Rows from block 5, named by matrix and row number. Rows with one number belong to one channel. Each number is 500 + 25 x the weight over its row's rms, rounded and kept within 0 to 999. All counts start at 0. Numbers have three digits each. After the name is the row's rms in percent of the matrix's.
# convs0: first 3x3 conv (model.blocks.5.convs.0.weight, 256x256x3x3), inputs 252-255, a 3x3 kernel for each
# convs1: second 3x3 conv (model.blocks.5.convs.1.weight, 256x256x3x3, transposed), outputs 252-255, a 3x3 kernel for each
convs0.24 096:507489489457514503510482475497478495519504493503499513503517543500506488487483447447564519483503515482495513
convs0.25 098:502470474514498460514548525528508500488526537498533520477461443462499513447510508487482482508466470505506526
convs0.26 098:474542498535513535514497508522523497525537509545453521485491521497472501526497520515495483480495474483499496
convs0.27 103:514547557506494508519520483541527533509497551485475512516476496492506460501489510460464462486503502495476495
convs0.28 103:462506472543507521540480499508494466527483486493495490498541520537527573504548481473509504465503527504483512
convs0.29 101:517513526535449486503518470496501503504472452504523459495498484515528502549478518451503502472502534477547467
convs0.30 096:501515520527498505536470531532488527508530544510464512486525493512475474492498486500505473502507491494495522
convs0.31 098:501486487506479479532519503453520526464495523507525483498476488509510464499499541492495486459457471506490513
convs0.32 097:481490490507517475482490502525525498513469484485507435487495502482503504549499515533503488476522495499530492
convs0.33 098:490485485472490518513493498536548480487495485490534516464474527520485541541484499507473456510519537495511518
convs0.34 102:489560501464460503506435491492478491508498483492481508500495510511460499508474502478489469447513473481520537
convs0.35 093:479474456516502499507477487500476468503500500487482492495457503495471523466462492462488487467458506443486453
convs0.36 108:517496542451502506483503476517504502477497481520521499489509481494525462441495511466493518505479550442554569
convs0.37 105:532490490518513514483519495501496519523523504512501459556500507477487512504483513524467487499504469495571495
convs0.38 111:473575537548489498430478486528505520432515518536479455483502480485498437478486521522538490500481523479476506
convs0.39 100:462461533466475527478520515518488497522496538513492451507548459491533453455514543484540529492472520484543490
convs0.40 098:497469556473472471499468519480522457529522529539523504498526510521475467516437509487484500521515539507509479
convs0.41 098:453460455523510508539555542509496497488477503445505483527523481525492513511500530503539529506484505482500525
convs0.42 098:491480538492505434488472478495444455447495453485527501514506499457501500471507536520513492520521545461483503
convs0.43 097:479494464484498482481530536516508472498553510542473479482484466523493488504511471458488455495485491466461512
convs0.44 093:543451484522493479492514457475466462450509496431471475515495483508499498531538477522502482478518477486510505
convs0.45 104:499530532465500502502464508521495484494479524466489491493493540503497482485514487507500526488491501497501484
convs0.46 107:502487474495532492540486546501493522504495503470519468520500479489471491506490527467486491512481461471501475
convs0.47 091:475484482502507474493507460460501521495503499482460493497476472490499519480492476477473496492515516475492467
convs0.48 098:456449555514507511567461497499507535476506511524482496458488507519511513524485518499517528509489501438482482
convs0.49 103:515521480488500531484516546492504542484527529494483463549517523538489514502514487494538503490474498455542484
convs0.50 103:491522497491500558529515518517521530492551537477496500480515555524483563513539518489530501482477538525537499
convs0.51 103:502492454474512503508496547537512471477504442487522483506460538514464525520490487488513505480524501465484528
convs0.52 106:483523547512502516480531519508484484500472487486519544444561516524452558551497438522467465506533503491516468
convs0.53 105:517478462529530497495511506485495560532555460515485491481520487484521497473541530450467470485483485532542477
convs0.54 096:441541530492472504486518520543474506529485494518478459509483520488522502498509443496506532533500492494497489
convs0.55 094:466523481469488499477503500491522509535468507478545489491476474496480494531503493477472489453487527486564501
convs0.56 101:490556547498551499528487512444447498510492496516555491490524480478506474471472540522535567506483429471528494
convs0.57 095:456484460473512462505533549503550479487516519508508524504440523461485502488512544496507520498514495525549508
convs0.58 097:532455466491512514472472481500454540474509510510514492537460528485499513505523512485530491511511499487499519
convs0.59 103:544490518495467488519512472445528495471501482515519474534518509499508528533537510496486506519513465530517512
convs0.60 101:471503520523549505550487507484490528489544519494530474506464499488479506495519497456516478517471473532476512
convs0.61 101:505493542561528502442554503511506566475491525483513510542515478528536453485550498501506463532503475536447454
convs0.62 099:502481496529519486494491531498513506521522550469520496518552482549459546523497496552497548500498501464488544
convs0.63 098:488498480495423490498541468457492508522513486521471437483524523539536529504487479477477490458501483481482443
convs0.64 106:495536555555499492515499512507506487503490505508466495494547514475520555456501520509487478564510517509480512
convs0.65 095:472482466522503496503483509502500491492513501526485489519558483556561521484518472511522517516522466530493475
convs0.66 097:461546466529483479526491541516516549478492470482484489510459501469533495504506470468478503501506479508495519
convs0.67 096:472447497481460519498469489460413484502495479499516492524522543474485490508479481523529496502512464482499462
convs0.68 096:516495514492518533504500495508516472533518521518476479515476485438457496466479502463497519522531546520485534
convs0.69 098:520526508526462497513555513551478497530534514518462502477498519491501477475511505423529438470505500510550508
convs0.70 096:515481504493569476485460480499473476481497512492499475538510471523449473515540506476491525495509484470509484
convs0.71 099:527509471523551571523522500535496445515472513527521527512518531522500535503478534494488534455495545506466491
convs0.72 101:498465564524539478507516520490510503441551526528464487524490422487476527499507516529511490524471520520521503
convs0.73 097:466525479527502508493511495509470496532518484492489484473490462507471517495499515502493482481491513525457498
convs0.74 101:469473473483512504473510480499490537466512521477507515472486538504486535498483495522471485486493485489486482
convs0.75 102:471498509510530496513510482498508475497495526493570489503503519479516524511473481467510507525466420568559474
convs0.76 101:524519489500452511507516479524504513473462500521479481521535519503511510523466495455498495452511527479537481
convs0.77 099:545510508481505456494520504509493499524521523494512489520498490490464534533504493509461511606499454482536485
convs0.78 103:508510492483494516478507484550517510488526506468474506449515498489489478518503535515488470481528498532487455
convs0.79 093:531563494516492500469502490499494518486516511490479489502531501472510474484530505501476482481492489540484564
convs0.80 099:506523516483515492489490517494491506494483535517499469513464498527518510500536546533534532504497492524516529
convs0.81 094:506443540519485524487502518542512503502491472543506531481499491494506487507428478485490523503545490474496538
convs0.82 099:440487488509512507518454521527514536532514512513496456534527547502519503514484518546526489473523538538469517
convs0.83 098:514507518483491502520502481502496469455505525520512556482490483447492473506526455508531467495548531477516522
convs0.84 107:489449531487511478502483524501496498504495523488522474531466513478513512493475447516489498500494542555493494
convs0.85 098:524474460507511496493493492459496482492517506508502540477524530509528535520517530513510483481476509512497502
convs0.86 096:573461482484477436532444533449490490460499498516470464496544492537521559518528545479483464501499518502571483
convs0.87 104:517498513528537530555489480518491529500520526495502470475533518515507549498500531536486458495505522505505501
convs0.88 101:495495471496464550512523488503495513504465466491503471508479512480514499459488531472516463486519466513478504
convs0.89 097:472487447492484483480520501501494520495513498513495501523522474476535505510528512456490502514499521506513476
convs0.90 106:507550508475516488474478504506533477495508497466502463445520554574518561559516498491515497526482488504463492
convs0.91 097:502494502472485528507490499467483505477494487522502485465560516480495485503470496493583470476509515556487553
convs0.92 103:502513564500474521494486512546511535484523532480499481593472516564499465538490526516475511493485511530495494
convs0.93 102:532506468526531512491512512496507442519476507533473517486490550478531514566525512519462495548482504495588479
convs0.94 103:506500492448511557482498499558517488535502491508513506533459501476505494450496498524519517544506472481518518
convs0.95 105:539497549500450488544525502524453486500495459473461485475542497475515493476510493471483484532510524522506478
convs0.96 097:490484484487501465457480521518470491482480497513547478526536464500474542513490512518461462482476517462505523
convs0.97 111:523489465495510513545503504509546498488516497482492472559523491497504506467513517481534502506463484490470502
convs0.98 101:518488475474513493557480481501500531512512505524510490423507454478460546517489494463454535521462502509487506
convs0.99 097:530504491439526522524495479523491523512510504472493496458540535501459507469516482497498508498514521487501513
convs0.100 092:469500533525465485530529461478523456500540476514501495498485494509508463533464486491496520521479497493543486
convs0.101 099:486499498474541546480551513472517503492497501489478485551438473462503516507481503510488549442522506496449498
convs0.102 103:477519486505528519460478513491502474482484498478485457489489464512468479464531549482476483499507561493537527
convs0.103 100:499509517500507475481548484510494485518503496488492523504507501493485533472469519507518520480538500513474499
convs0.104 094:495534513523504501479523490526509495503507488534519460472473516509475524495479475514527546508528481519472488
convs0.105 096:504477463504514478481489483506484499489539530483519546504509521520488506485495577487500485503507529495503439
convs0.106 103:503473524530531529514470531512484507527493488513512500465480539477471494464498497507501523516523496514516521
convs0.107 098:516501566477503520479464500503538476510493506498504485488562508489500493519475530482528507520493566492521538
convs0.108 096:478492513502484479510492501514485455543509477526513499524504494486494494520467493492498511521483495516477529
convs0.109 101:547501471463507536505488495499507459513482513505467493469514472471486476445467508557500490490475479475511521
convs0.110 103:547499537595485506458453523479471500479536502506483472489475513472512519485502573465548480507507513508523470
convs0.111 093:518534480510469505461443487509508526495548508507497500473548481525465545482516474521515499521507482497506531
convs0.112 100:514460525513521503499509508527482508500526490495503475484511484434543448521476490501485516523505521482478497
convs0.113 095:533474515536539517486549522505459489468492482520508519469515503521553481473546500502476471525494504485517510
convs0.114 103:494479474538544505522491512500505519485532522459502517486558456503523457506484519494548500471482510489483486
convs0.115 100:502488511489528499493540499485536491473587518451513521536472485503507515476511494480471543532522463479448451
convs0.116 106:455462514450518434503438496443489535473476495494474487456520556478472533534476500505499530484499522531497532
convs0.117 102:470480484496522488496482497477482463521495467500512515500538513465487536488536479504483498474455523522488488
convs0.118 093:472528486486493491484518482490505493466498503460502550552502473554503458551481497483508503472477489492535501
convs0.119 100:518469503506489459473480523504493556547509494497494533498471482533502538521455516548499496554559536513545465
convs0.120 105:444460467490486509513514489519475492505511518490491507518522529522533502485569493503499499530517473466465514
convs0.121 096:515503492497486463480521503503533489464499505519467488506522491515523481498539487501503508492495478477502497
convs0.122 100:492498524518499515464459524545474494521480517505478507526492520474502526530523494517490506505545522525547509
convs0.123 098:521477432499485492467535496453518572518513479500502514464506541467492510523524453475517481505500490510511508
convs0.124 099:488506523512460489503521453510491488498491480550498515513482544495514548485516454483511501475486477535522494
convs0.125 102:537506508474524529475539490526502527490492515454503484452494526504481501532495520511516457508489503479497480
convs0.126 094:488466497480479479476487463489512555480511491450490484448476541434491492479462516494524526482493444461500539
convs0.127 100:531485474492479488512507526510499507527515500479464505538507496460512544457501480452510468503496508492466481
convs0.128 106:529524537517449458492474460507509520485515488504500457469470508509489538511472499530482531485502514510524514
convs0.129 096:493517551528502550465475484487475515503478512496494506489485473494539472505487522535487555483515512473516520
convs0.130 100:517513542465484509483482478458479490507497469482483520500515504472482529505510495471527508491498487505510525
convs0.131 101:485500505554510499483534545498484527456493499474497482492456530487454510522482468508521468477519514474538522
convs0.132 094:489500530536522497529537497471483492497551491507534480457486519519498450497538512475500438509493510541499496
convs0.133 095:445427498477474513535489527484460552528504541501528486487493564518502466528477534511512538509547474463452507
convs0.134 101:492547504495504486518508565446451456490534520501487510505532490449445528464494478492490489498478462477482525
convs0.135 104:504494517521491548514547474494553498524462540479490492505493506479501490477499504468483483490546497541515524
convs0.136 107:529491492483513458475472492532502524498465495500483502475483488492459511462451548538495514487511508504479521
convs0.137 109:503486481509501519496522480531528475497475529496502482466516475512511526528510468486468484485494486497520488
convs0.138 102:501490481554497501518474503485473499492530459488544517472478508514501475504475501547490500443532475501529497
convs0.139 095:521534518537462503470518483488490520476485477509511536484513503505481533508486502460521504510489505488465486
convs0.140 096:435504474531507492461486510445493503443487517469547487488519489524504462518524471477479506467473482439458523
convs0.141 096:490501492486513487542542487498520470474494493554557516532539508467476569474465477481524505528525458519461536
convs0.142 087:455455493489522472473493512505499496486500489506496467503533459445489478504499500489502473559515447527495491
convs0.143 109:485507484480528503507511485535501518508520519527471473483514522524548419467566461492544531499488498478495495
convs0.144 098:501470551526498496497483532523471537506519506506487462516468500504502503495528507502465531509513499515481479
convs0.145 099:514470478509487494496487563509480503515466475481447481502507488487511515500524516505498461470483477521532486
convs0.146 098:505465457512526484532535530475516503475463515481498453514507490539433482496512509518500479520491497505519517
convs0.147 100:510482524548477476505529500557496507511458508528508503499491495488515480486507480516515467543490480516520518
convs0.148 094:489465484486503450508545497512466500479531527505466496507488488465465491512510454465496491506537507494502524
convs0.149 105:536530470562527479482529480498516498495519488498475473531477531486520541490463521491494493535535469508515517
convs0.150 097:515462462511518474494506531511499541493514507502492530464524496530470486463486477492499454491521475534532491
convs0.151 106:513532520511514521448489475450474447483424482473516490488526485522482505516521502461474487505506472562499443
convs0.152 101:494481478505478453522487543484491492487516482556512464489488516520491476541477513517465485507506480497474479
convs0.153 105:471507535526471500525511504507502512481499477521458490493556471506516516456476525510510472530508509461530525
convs0.154 099:505492477504525493457490495455493485514504446498515514530505519524482539523516521524535548520491552509506489
convs0.155 096:483521502468483536525485498478465477449491490479490509480498538518474517498486494501487430532518500496518501
convs0.156 095:512456460500502474530555485507489509493537488519473470511486499487536524516540518495489511484519519503441522
convs0.157 106:497503502487502469552527493481503538463493470462492482489488508529555475535518516488512499541494517485492516
convs0.158 098:532538467507502521513510505469493459469525487478474507428481510474535485491440503526490472521473466525492470
convs0.159 099:540494500500525509517512498499468482463517520435525510474544463499525502557481515507560524488539477508492447
convs0.160 102:509503477454430507483459473524491466473479494521531487536512485524481543518481468476479521496520481512484499
convs0.161 097:494522484492508508492526541467504479474512553507487506530462503520491476524456471546503464455491466504504458
convs0.162 109:499531520520532510473455520481485542505506471504515509498525491490483523503495503504531508515481465496468476
convs0.163 100:497478475489492506477474517503508482506507519477505478516465471488450475505507483495469528457494496480478476
convs0.164 102:470477475546512468526504506474514485497485520516527514506528486466506523512493492500533490538489542445519480
convs0.165 103:527490465500536460524496520512490518502504562527489507503453458505512533518501532456522521487543529527488484
convs0.166 107:475509463513531514510525492524504552483499512461489525523463501475484498529533481509491489499519525484503505
convs0.167 100:488515461503473519556506514512533552527552510507518519482524493496485503485488507520491528470527499496474455
convs0.168 103:516514491528493525497510537506536475511500527497477506480484493526449456475492456549532479520509553539480523
convs0.169 098:490514492492505510510493439527487522506506514485457501487513504500485503496469500451483513488471481481504473
convs0.170 100:550481554507535532482492489517511484484463473498467493514490524496507543506553525481505508514515517451494486
convs0.171 102:477511519514501548447564465497504493526504511497515497512519515535537501489502497450523432501477490492460518
convs0.172 111:448542531503484516449515488446465524466479492513515549494536581527573605560503546519506510495476487496482517
convs0.173 098:525528513512518522533515438522532513481494521510521482504496500496492486529489475477480527488501515540527471
convs0.174 101:491477516525535486505464501505471480521509516500492500498503514489473514490487480527513519531510491456487440
convs0.175 103:478510501470531531538488488533485515475465462518500444486476510481475486509493486472544489506533481527484531
convs0.176 100:467507492474511463516485487482479497495480482494493489508451545437477518505493535475494506467511487513550534
convs0.177 099:517515454514509488522491508473477498532502501535465498487502531484497526507480498553516537522483521527476523
convs0.178 100:542514492461541520516470505447517518500504485490482488484541511478502558505506442489509500520494496453589525
convs0.179 098:490541499449467491487527505447495457511505498540480480548479508452571471511520470514501506511474481514494495
convs0.180 102:477510482539497490471507532515491496485499483507461501509490503469492530495513535492504457503480520520492524
convs1.24 098:491511481522485495488525474511494522456484507537537482498502508509515450484520526536529527476490529513497509
convs1.25 098:451514511510513482510485513490518514513462503518552478454530504527473444507443482477468529467493488501505544
convs1.26 099:506516477475500514484502513512485498475499508519493475503499494473514489528532518465521517483488507534522483
convs1.27 097:560472455506509503538505509540495472462505549522526494484489493534457526507484470458491455497494535506494526
convs1.28 101:515537455468487424502475527513490455482452504530511481510481491447493538461506523520521511501533496509508512
convs1.29 100:499463510515548466517501507489512498504495440488482512467534483513518503505491514506481474486516502453521483
convs1.30 097:533501524503502493464498487500503510482469504459461457517531485501534480510503480476504508472482502518541500
convs1.31 099:508525556509473430522509484498511485480517519476526503497509517534479443488523460470496480499524513457481497
convs1.32 097:519502473496475513524507535502461509485468510464472511513515501474523533487497532518504470501460495466490505
convs1.33 096:495526469467493510543526462503507503506460476482445445441468496459492516461507509503545535458487485513487491
convs1.34 100:498484490580564481502490525554538505487507501499461507548478492520513501450509510519494518468478500548514492
convs1.35 094:476528500504506492465537520509461528486520472499479465484498501492504481517516493528488503485495512490520511
convs1.36 109:517502503491471511524514497480511496510490509520483480500490490502544491523499451486469517493543490504493541
convs1.37 102:515479487479478446477529468498473493480526479533529478488495480498483529552464528553537496497463523486513444
convs1.38 105:513521469441545488482490509503501457434491540484486511500481533493531473553494517543500472477544495541485523
convs1.39 101:540483522461488499509515516481509476496444523518480508524500525548496530518476500479463490484513497483489514
convs1.40 103:516512485556492525480505521491467477461454508480511533535495466504458497506515484503472490515470488504517511
convs1.41 100:527494546511493487477459499502500494451548515496519516451486516496516478444465485508485512504512492514477525
convs1.42 098:514492492474505508489478463487501501446497493491514502537488486546518511512518445448465501533520493531512492
convs1.43 096:482492447541451531519463542464532488482465484511448495491492531503462500527499506455518468493512451488489471
convs1.44 100:520453497506513459546514494496521486501497458484480508487482482493539473516516505512487494508497496511521537
convs1.45 101:498487475529475522493554434450522498531474495506467472542500498485511499519529483505518491527502516466467482
convs1.46 104:505505479498520473470494498470454534519508551497481449497519479498498495484468474518472530517526517486479500
convs1.47 092:496494453483483484454504467493500509527511506458511520529500489551462483492497499528470505485480487470460520
convs1.48 096:502504509468498482561535489533516497485541479520510510498533485438456514486542500474536479464507482483453531
convs1.49 101:473493507542500477469496478529538455480485538539479484492472489473519467533451467502481508475514524494480482
convs1.50 101:513506539503463494462520502461446481494474522488540491488520473471497502470548449489489542550508505540471525
convs1.51 107:480492508483474518564506504498520508456501475501508489479477487499479505456471531499485474506466525487465498
convs1.52 101:507481512537551479518485543506523509514539501515476535488503469512514512506537486521507516470535486476500472
convs1.53 102:453494513491521494483465472457539555549498481473461476511511528498455544460492533522500503506484542512513480
convs1.54 098:477476498490495474504449503505523520490512531512495507528453497470514513458481576485487492502503497537502549
convs1.55 097:481473509454501487508469527510464494521496473508483486490453492477465471530507491526544466523436510503512536
convs1.56 099:504507520553483501445517475548547507503487495522503508488494502479498515493481488499484498504516550531475517
convs1.57 098:470455468499460469509503535512518489511499493538471463481503506513517505467484482452488498526473472504467511
convs1.58 097:528527518517467500533468498496525522484546541554506449456555563471548492512519489494526468509453523510466502
convs1.59 101:569456472500503512507520530520501504490508496493521477484528527515551508524488532523480531510537515538484523
convs1.60 102:468530525522469500480499542516477507515492527526489504521497514500526493486494487513482473474541464472470503
convs1.61 103:505489497509535454501484532490484502514521509482484457530475511528481465506498499497523500501509521509529500
convs1.62 097:467523504513524504507513489524492494434493496490491510527534488539480508472519553475494498495519517470513490
convs1.63 096:553497501464488482524513505531505497501505503479460498562484521520542532487506534486507506457493486490476496
convs1.64 102:455487494542548490457466503500495490492493493492499536496478548531489537461550519479447498436524441508517491
convs1.65 097:481533518525442505508491511545508544493492491479496518521483505541472454492520485506483487526542512540483519
convs1.66 099:512507524545524532501482445527517527518497526465524485507509470493479459457497484458490501518512511455498457
convs1.67 099:465500557476530502519526496528450531504477513511507531486462479487465495499471513490463504489483493491490490
convs1.68 098:481530523493502525509497495460444451521481486481512514486502502514488497517523542487558492492488513454489486
convs1.69 096:474429501521501484508462488538506500508507519474476464518530473493555489556458489514507491492508562506457486
convs1.70 094:470485479516509482468502509474493523510496520494573485495497552481491482492470476476540481541524521508500508
convs1.71 099:492516486505455501489495533502490479442457518503489501484489483498485492520523449523491495472526523512497505
convs1.72 101:542491483496443512486526486476470518502472502506513518483508510457472512526518448455503488489502497513453514
convs1.73 096:461490468469512458533502448519519502533506494537487526479489469501505478471500487583518491444520506500479517
convs1.74 105:482502539471492504451517531502461533490477506460483489536486510484478518509474480494502544470520526478484497
convs1.75 105:523515529525504502499529480488482512506507500487538523513479459549475489535515501483513499557523485533534556
convs1.76 103:515501512495496487507482498494490466449505494528505505466535487449492478531479537492487529508496531454510461
convs1.77 100:500431563506479553592491515505553517490509499496498482530531513497529512456493533508479518495495477491468475
convs1.78 100:483508463506498492523509501554511536523483482510497516480535497540468526452480488544475511497498467515535470
convs1.79 097:540487531490513527486440466467516458504482506488472494530487485498511526486457564481483469549536518507482505
convs1.80 099:438531502492455522522432482479485504513512533499469514473498529480512494467505489509498545487510494478490464
convs1.81 093:465486499508509500514503479482502464495463493473534490495455546470480524468472519492501489492449500457539510
convs1.82 098:530510467539537491521551530501546491550510506540493513520524467525466522507518511498469510500541480506489505
convs1.83 100:483451502518486498503507478526438525458515525505487495499522540536504472446488494515489512496509492497475503
convs1.84 105:542500529496523519476503479514478531491472452503496512502480500476474512494495477530470499524495506462475494
convs1.85 100:512483496461466512526468526516501497533530468497477523476518533526509519548499495501554513527502438472439499
convs1.86 098:423541502478505508520484475481519515509503527461512492465514457479491525514497486493502480524493493510530526
convs1.87 102:518534426526494489504473540460491500497502523493487461485507509505538508486511494455475485462520494503457523
convs1.88 099:519497497476508469484466494513469438513490510440479483467536498489537538485510551477471460498497480526459516
convs1.89 099:501496527534506508458498516509449523494501526473512487474499500475501530458489509510470480523498500460497486
convs1.90 103:514520490503513463474512469496466500488512496540507529522498528527545514458520575471496503527506464499493518
convs1.91 097:503499478532509504519477485492515475513525467508497540492498512467499492478454513508514501535438509484491481
convs1.92 103:444469489468517459519517507484495507519435511490495488512477463488475505518501557512499496486508479470467500
convs1.93 104:462489538521503525467466476483484514482457493530507505510537472529483489497523497540493476464473479504507548
convs1.94 101:510554517505499487494497450489481535500480499482470497503515512506514487462484471434482538511540525490524513
convs1.95 103:489531480527485476484532479500501543513503457489568456503500537527493499511494468488497494477510480495486458
convs1.96 095:513529489534491483474525514551515514520499522491541494498533491492529466510528497511447501495499502489509549
convs1.97 106:490491523452534529547467460476467508520488500434516495501486462537492498527538471488484474501497535495514458
convs1.98 102:542522468476487496518460503470510504513489487458494495486467573507499479489560454540509464488494493497503444
convs1.99 099:512535482469492522504489490492496487484532491490520476476476527478494487496521520506508535506487508521520508
convs1.100 092:537500528532495463494494496513509516508517488524489488519500498510471518526481507513473500500515451519490502
convs1.101 100:584471482534512511494508442519463491503452524544462526463502493495479486511505472501494525501507511496472532
convs1.102 100:516486526482504470551489576489461470508476523514508487489540478531513519503523458518481499502503488488522534
convs1.103 100:506562484510502497499520520489526423468525497488497511492525479467499539472477496496499511502484506496493483
convs1.104 095:539486497506481480482468474500524517475483486500504558520502508526454502503507483465492492450504479475484480
convs1.105 098:450510466495507538509523519484522495510491511500524576485520498484528513480489536500486460499504496556483547
convs1.106 099:501543526522487451476514525499487478509483527510556429479474505480508468488514522520463489515483526498500523
convs1.107 095:480503496537490562458491473514471496466528458500458439469516511485449489497515500486530502504465485479560484
convs1.108 097:493521422523502506492482468493511484488495511536482489527520544529520525535506452576488536478469504491497490
convs1.109 100:484547479532535497551514511493526493466539498524475484488462486555437491522491531501481539486487472484504463
convs1.110 103:465524472486507448474476457488499463493526497476506478485492533511502502514477535523457539493471480493485484
convs1.111 094:493500451459477463526514520527440502533508505518511484541505491512526483519541527504441491493509518479487467
convs1.112 102:468515560500435503509513488519509497550518513498498487476453493499486479487526451510544508426485457496474455
convs1.113 102:507454531473535531498502520538541495494464536514566504503478516514484508496514514525527509509478511520481530
convs1.114 102:519468488497517485483519510474511532502467521505496474517520513520509492547507445467465505476504467520534514
convs1.115 101:463512521441525520494536521511556526484446487519446526520486484494504524542499490499500528475486466481487500
convs1.116 107:469533475520448523498474506482489499495487515492476499486522496467505524519505516507469497508474488510514545
convs1.117 100:479559521508492498524506536474524499484510525485492477514488527519484492529475488478481463473543508507507479
convs1.118 094:479485515519503497495472514506469490480506521447470520528498521509494529478504477472467515488523508512516527
convs1.119 100:463527522496531475514501473514516531527519503475520504520493543555547490494525546542508488510524502502505555
convs1.120 102:525489482519492475540505499526494494509488541538479468501459543483476520517495485518538514464495480506515501
convs1.121 095:519478526516497503528474501544480513493514513494517487525530496480532534479487460534485478491494523484500480
convs1.122 098:503525470492521510489513493536504488511508459557470497532481473516486481464496488496509516506498581552515482
convs1.123 097:536471533467493468533532477527499512523539511497442537517477506482465474494528488511493526538469498492473433
convs1.124 101:480491507500489559495461486506524481496502498463541484483494542523491483421510499487481476533548459521485517
convs1.125 101:476488480504490519524512518489513503518487499544505514517512465520514519544488490552531506505498515543493495
convs1.126 096:540489469507504520579502540485523506490523501536538509471494494491495526469484494547460508520508492511487483
convs1.127 101:507478467508516529493488447523504491510506464495532530518491526430487584469530509509499522478490488510516507
convs1.128 102:503505490460519527487444500496514465521514471497510514511484472482511503517515497481490550519457537540536453
convs1.129 100:489512483519531484510483550459510480524505462503487544482511475437482489528500462506521524470485514479563495
convs1.130 100:482471476495509480453504472495504498508505492502478468476513468490479490484535517501496504518497444524508514
convs1.131 100:523519513519512482510498511513517458501504506526460491536474483529478465547514459482459519497507540531473506
convs1.132 095:498478498525500468500497540534495509566500535524473524497505512489528513513496493525466470499484497501508464
convs1.133 097:498485507501515430490493540482525480514501519505498482502508465534476509494487523485506463557494487497531482
convs1.134 099:460480501519504495506491532529494442511450528447514541495479481500487465527459505440481489496491482473501461
convs1.135 102:489497455454503450473513490498480491464516482493476504490537508519479489517481534538541472514477515491489523
convs1.136 106:481539497475500468526489500542493512478539490477453529449470525498518486544494502506505565509537501477482535
convs1.137 103:490510531518460521521504476570478542476506503537507528492494490453536532444516500501480493487477483488483490
convs1.138 102:488494488532495465469496502523504525514481483498473485509474490465491516504506460544504515495502497504484470
convs1.139 093:505453555521508498483455454482473499486478511496505505518510561520493446554479469515507530499538494565486499
convs1.140 099:518519505455520470474486473492493485512472474521447475507486470500496466520489486465497526481494494454470518
convs1.141 095:489473514510509506505468506532477500541540531475445461504494415479512470499500476469508499467467511515497498
convs1.142 090:494493488508462444482487521505486512528528550512495485477481507487493505461497573496476490539557493580516497
convs1.143 104:516487431490499545513494476508491511531490546558485504496424495495492441477498488465517501487514525510467494
convs1.144 096:489500469502487549524489522551532537479506507532458515431493473439493471439484484496512500476530477497507513
convs1.145 098:463503522462497538505468458488503505492512466501480496527513474508491442475545494488491477487489470494486487
convs1.146 104:528445507501492466496489469497470503476503476474494498435481463494492482518541497517502493546545526501446532
convs1.147 099:481473504485526455479472491533539533542540505463512483499490503488474518492471481513461529471486475493475471
convs1.148 097:514452486485486446484537523493524532515503495482515559508493518516562469528488463484483488504479547482524501
convs1.149 107:527520567532519496452515477491487517485535510500459520480555452482521476470549539510504485474489458518481538
convs1.150 094:500510467454474489502512475475437535471510495559494450456504516491520509490501511485474498475518486507502511
convs1.151 103:551514500485523507459474464482540542502507510543474501491475492488583471493516542496482464457485462497538533
convs1.152 101:500507521482545483511484485535499521496535551492465515487561491510514468475508499485507477546514505483485532
convs1.153 107:499499500442500491493502506500468486492481481490506489522507483530497490504472510531516503473521469481515527
convs1.154 098:457501494483515517477486486507520499538515526503482512501517523514514513477486491499503465479542472528459490
convs1.155 096:449480501515514506527510567515499491429489509520508545539522492467486485506476508493514527516513496475493505
convs1.156 098:495499488509531530518504447514503489494457494467480525468495513486431517476516480461497449528509474493519512
convs1.157 107:427519504551531487457496512445514516510477487496457454485497520506485509538515511477533489486482513537454482
convs1.158 100:475529471486552491561533480495471513477497491486469492548516489491499479491496515511516444491485552510473497
convs1.159 100:490499492516501506516496453516522522541504461497476502547487508479531506524492483507514499496491508491461491
convs1.160 099:521509520486453531517470551512488499503564523491546465520487434495490484443489524498467504498486486504493514
convs1.161 104:481482530492517532509481501471511561507518483526520523490552490510496464501504485515475482515496475474510505
convs1.162 106:520510520511480533478520448501497506503493486502518497525520507476517466538510454472493502502490505501469474
convs1.163 099:487527507445520450497524449532517511493477504499532508491513507510452522457488523531508461512520512472473496
convs1.164 099:485461451549524473502511520535500444493513527515507503520492509474524464493455520491482507468500516498487520
convs1.165 106:454546471552486493468477488503550473461494534531467531528520556479492553547526502496486463480462524508502530
convs1.166 101:527480503518538441496516464511462489476527465467494510491501528498484503489479464480457462441533475531486502
convs1.167 098:496541534459487512485492509507513511515470476478497516458487474530477564533468562479499502466507520527464459
convs1.168 101:520524493493523451485501505486504477508508501533466490476502516503478491471424484517516466503531568525503477
convs1.169 103:546504512491500515571536472485541505512479545478503494467478535512486526533521484456478498446492493455471502
convs1.170 101:490478483518496548482493493569555503498538521434511489497488520486494481527505506510492500470462497495506569
convs1.171 100:530460499500507505507502525542495509513522516564545507475500504521496472485503519538502457462544488484456495
convs1.172 110:508464488508497520487510529451517529489511467509493551498506503563535521512536526471514516459497505499495502
convs1.173 094:512483511505517509533485487525469531506541502483470483527484490521477519506477485494503447480518463506534488
convs1.174 100:502504518523526534495459480495518475468496526488549510470485489527505488509494496495510535518511509449563537
convs1.175 100:549530440518486542477545615529489485440505493481482504474458491483500481486505463485476495503505549540454498
convs1.176 107:462498518545442497533518574514523505551511506538483525520489500512521488561515496523516485522480502503522516
convs1.177 098:499505511519452447511500490536541461469469507498484531536493494509460478543481471525507458503524532549512469
convs1.178 098:463484436521469511467516481535488521513528498478534464498541458488502449487473489533459502459507512518486470
convs1.179 100:479535521493512530489480491482474454506506510539497524515472526423458492507534516518482510468490468529486472
convs1.180 104:481482537506459472444562473512535507486520496505473500532486532508529522441487516516489536469514508506522451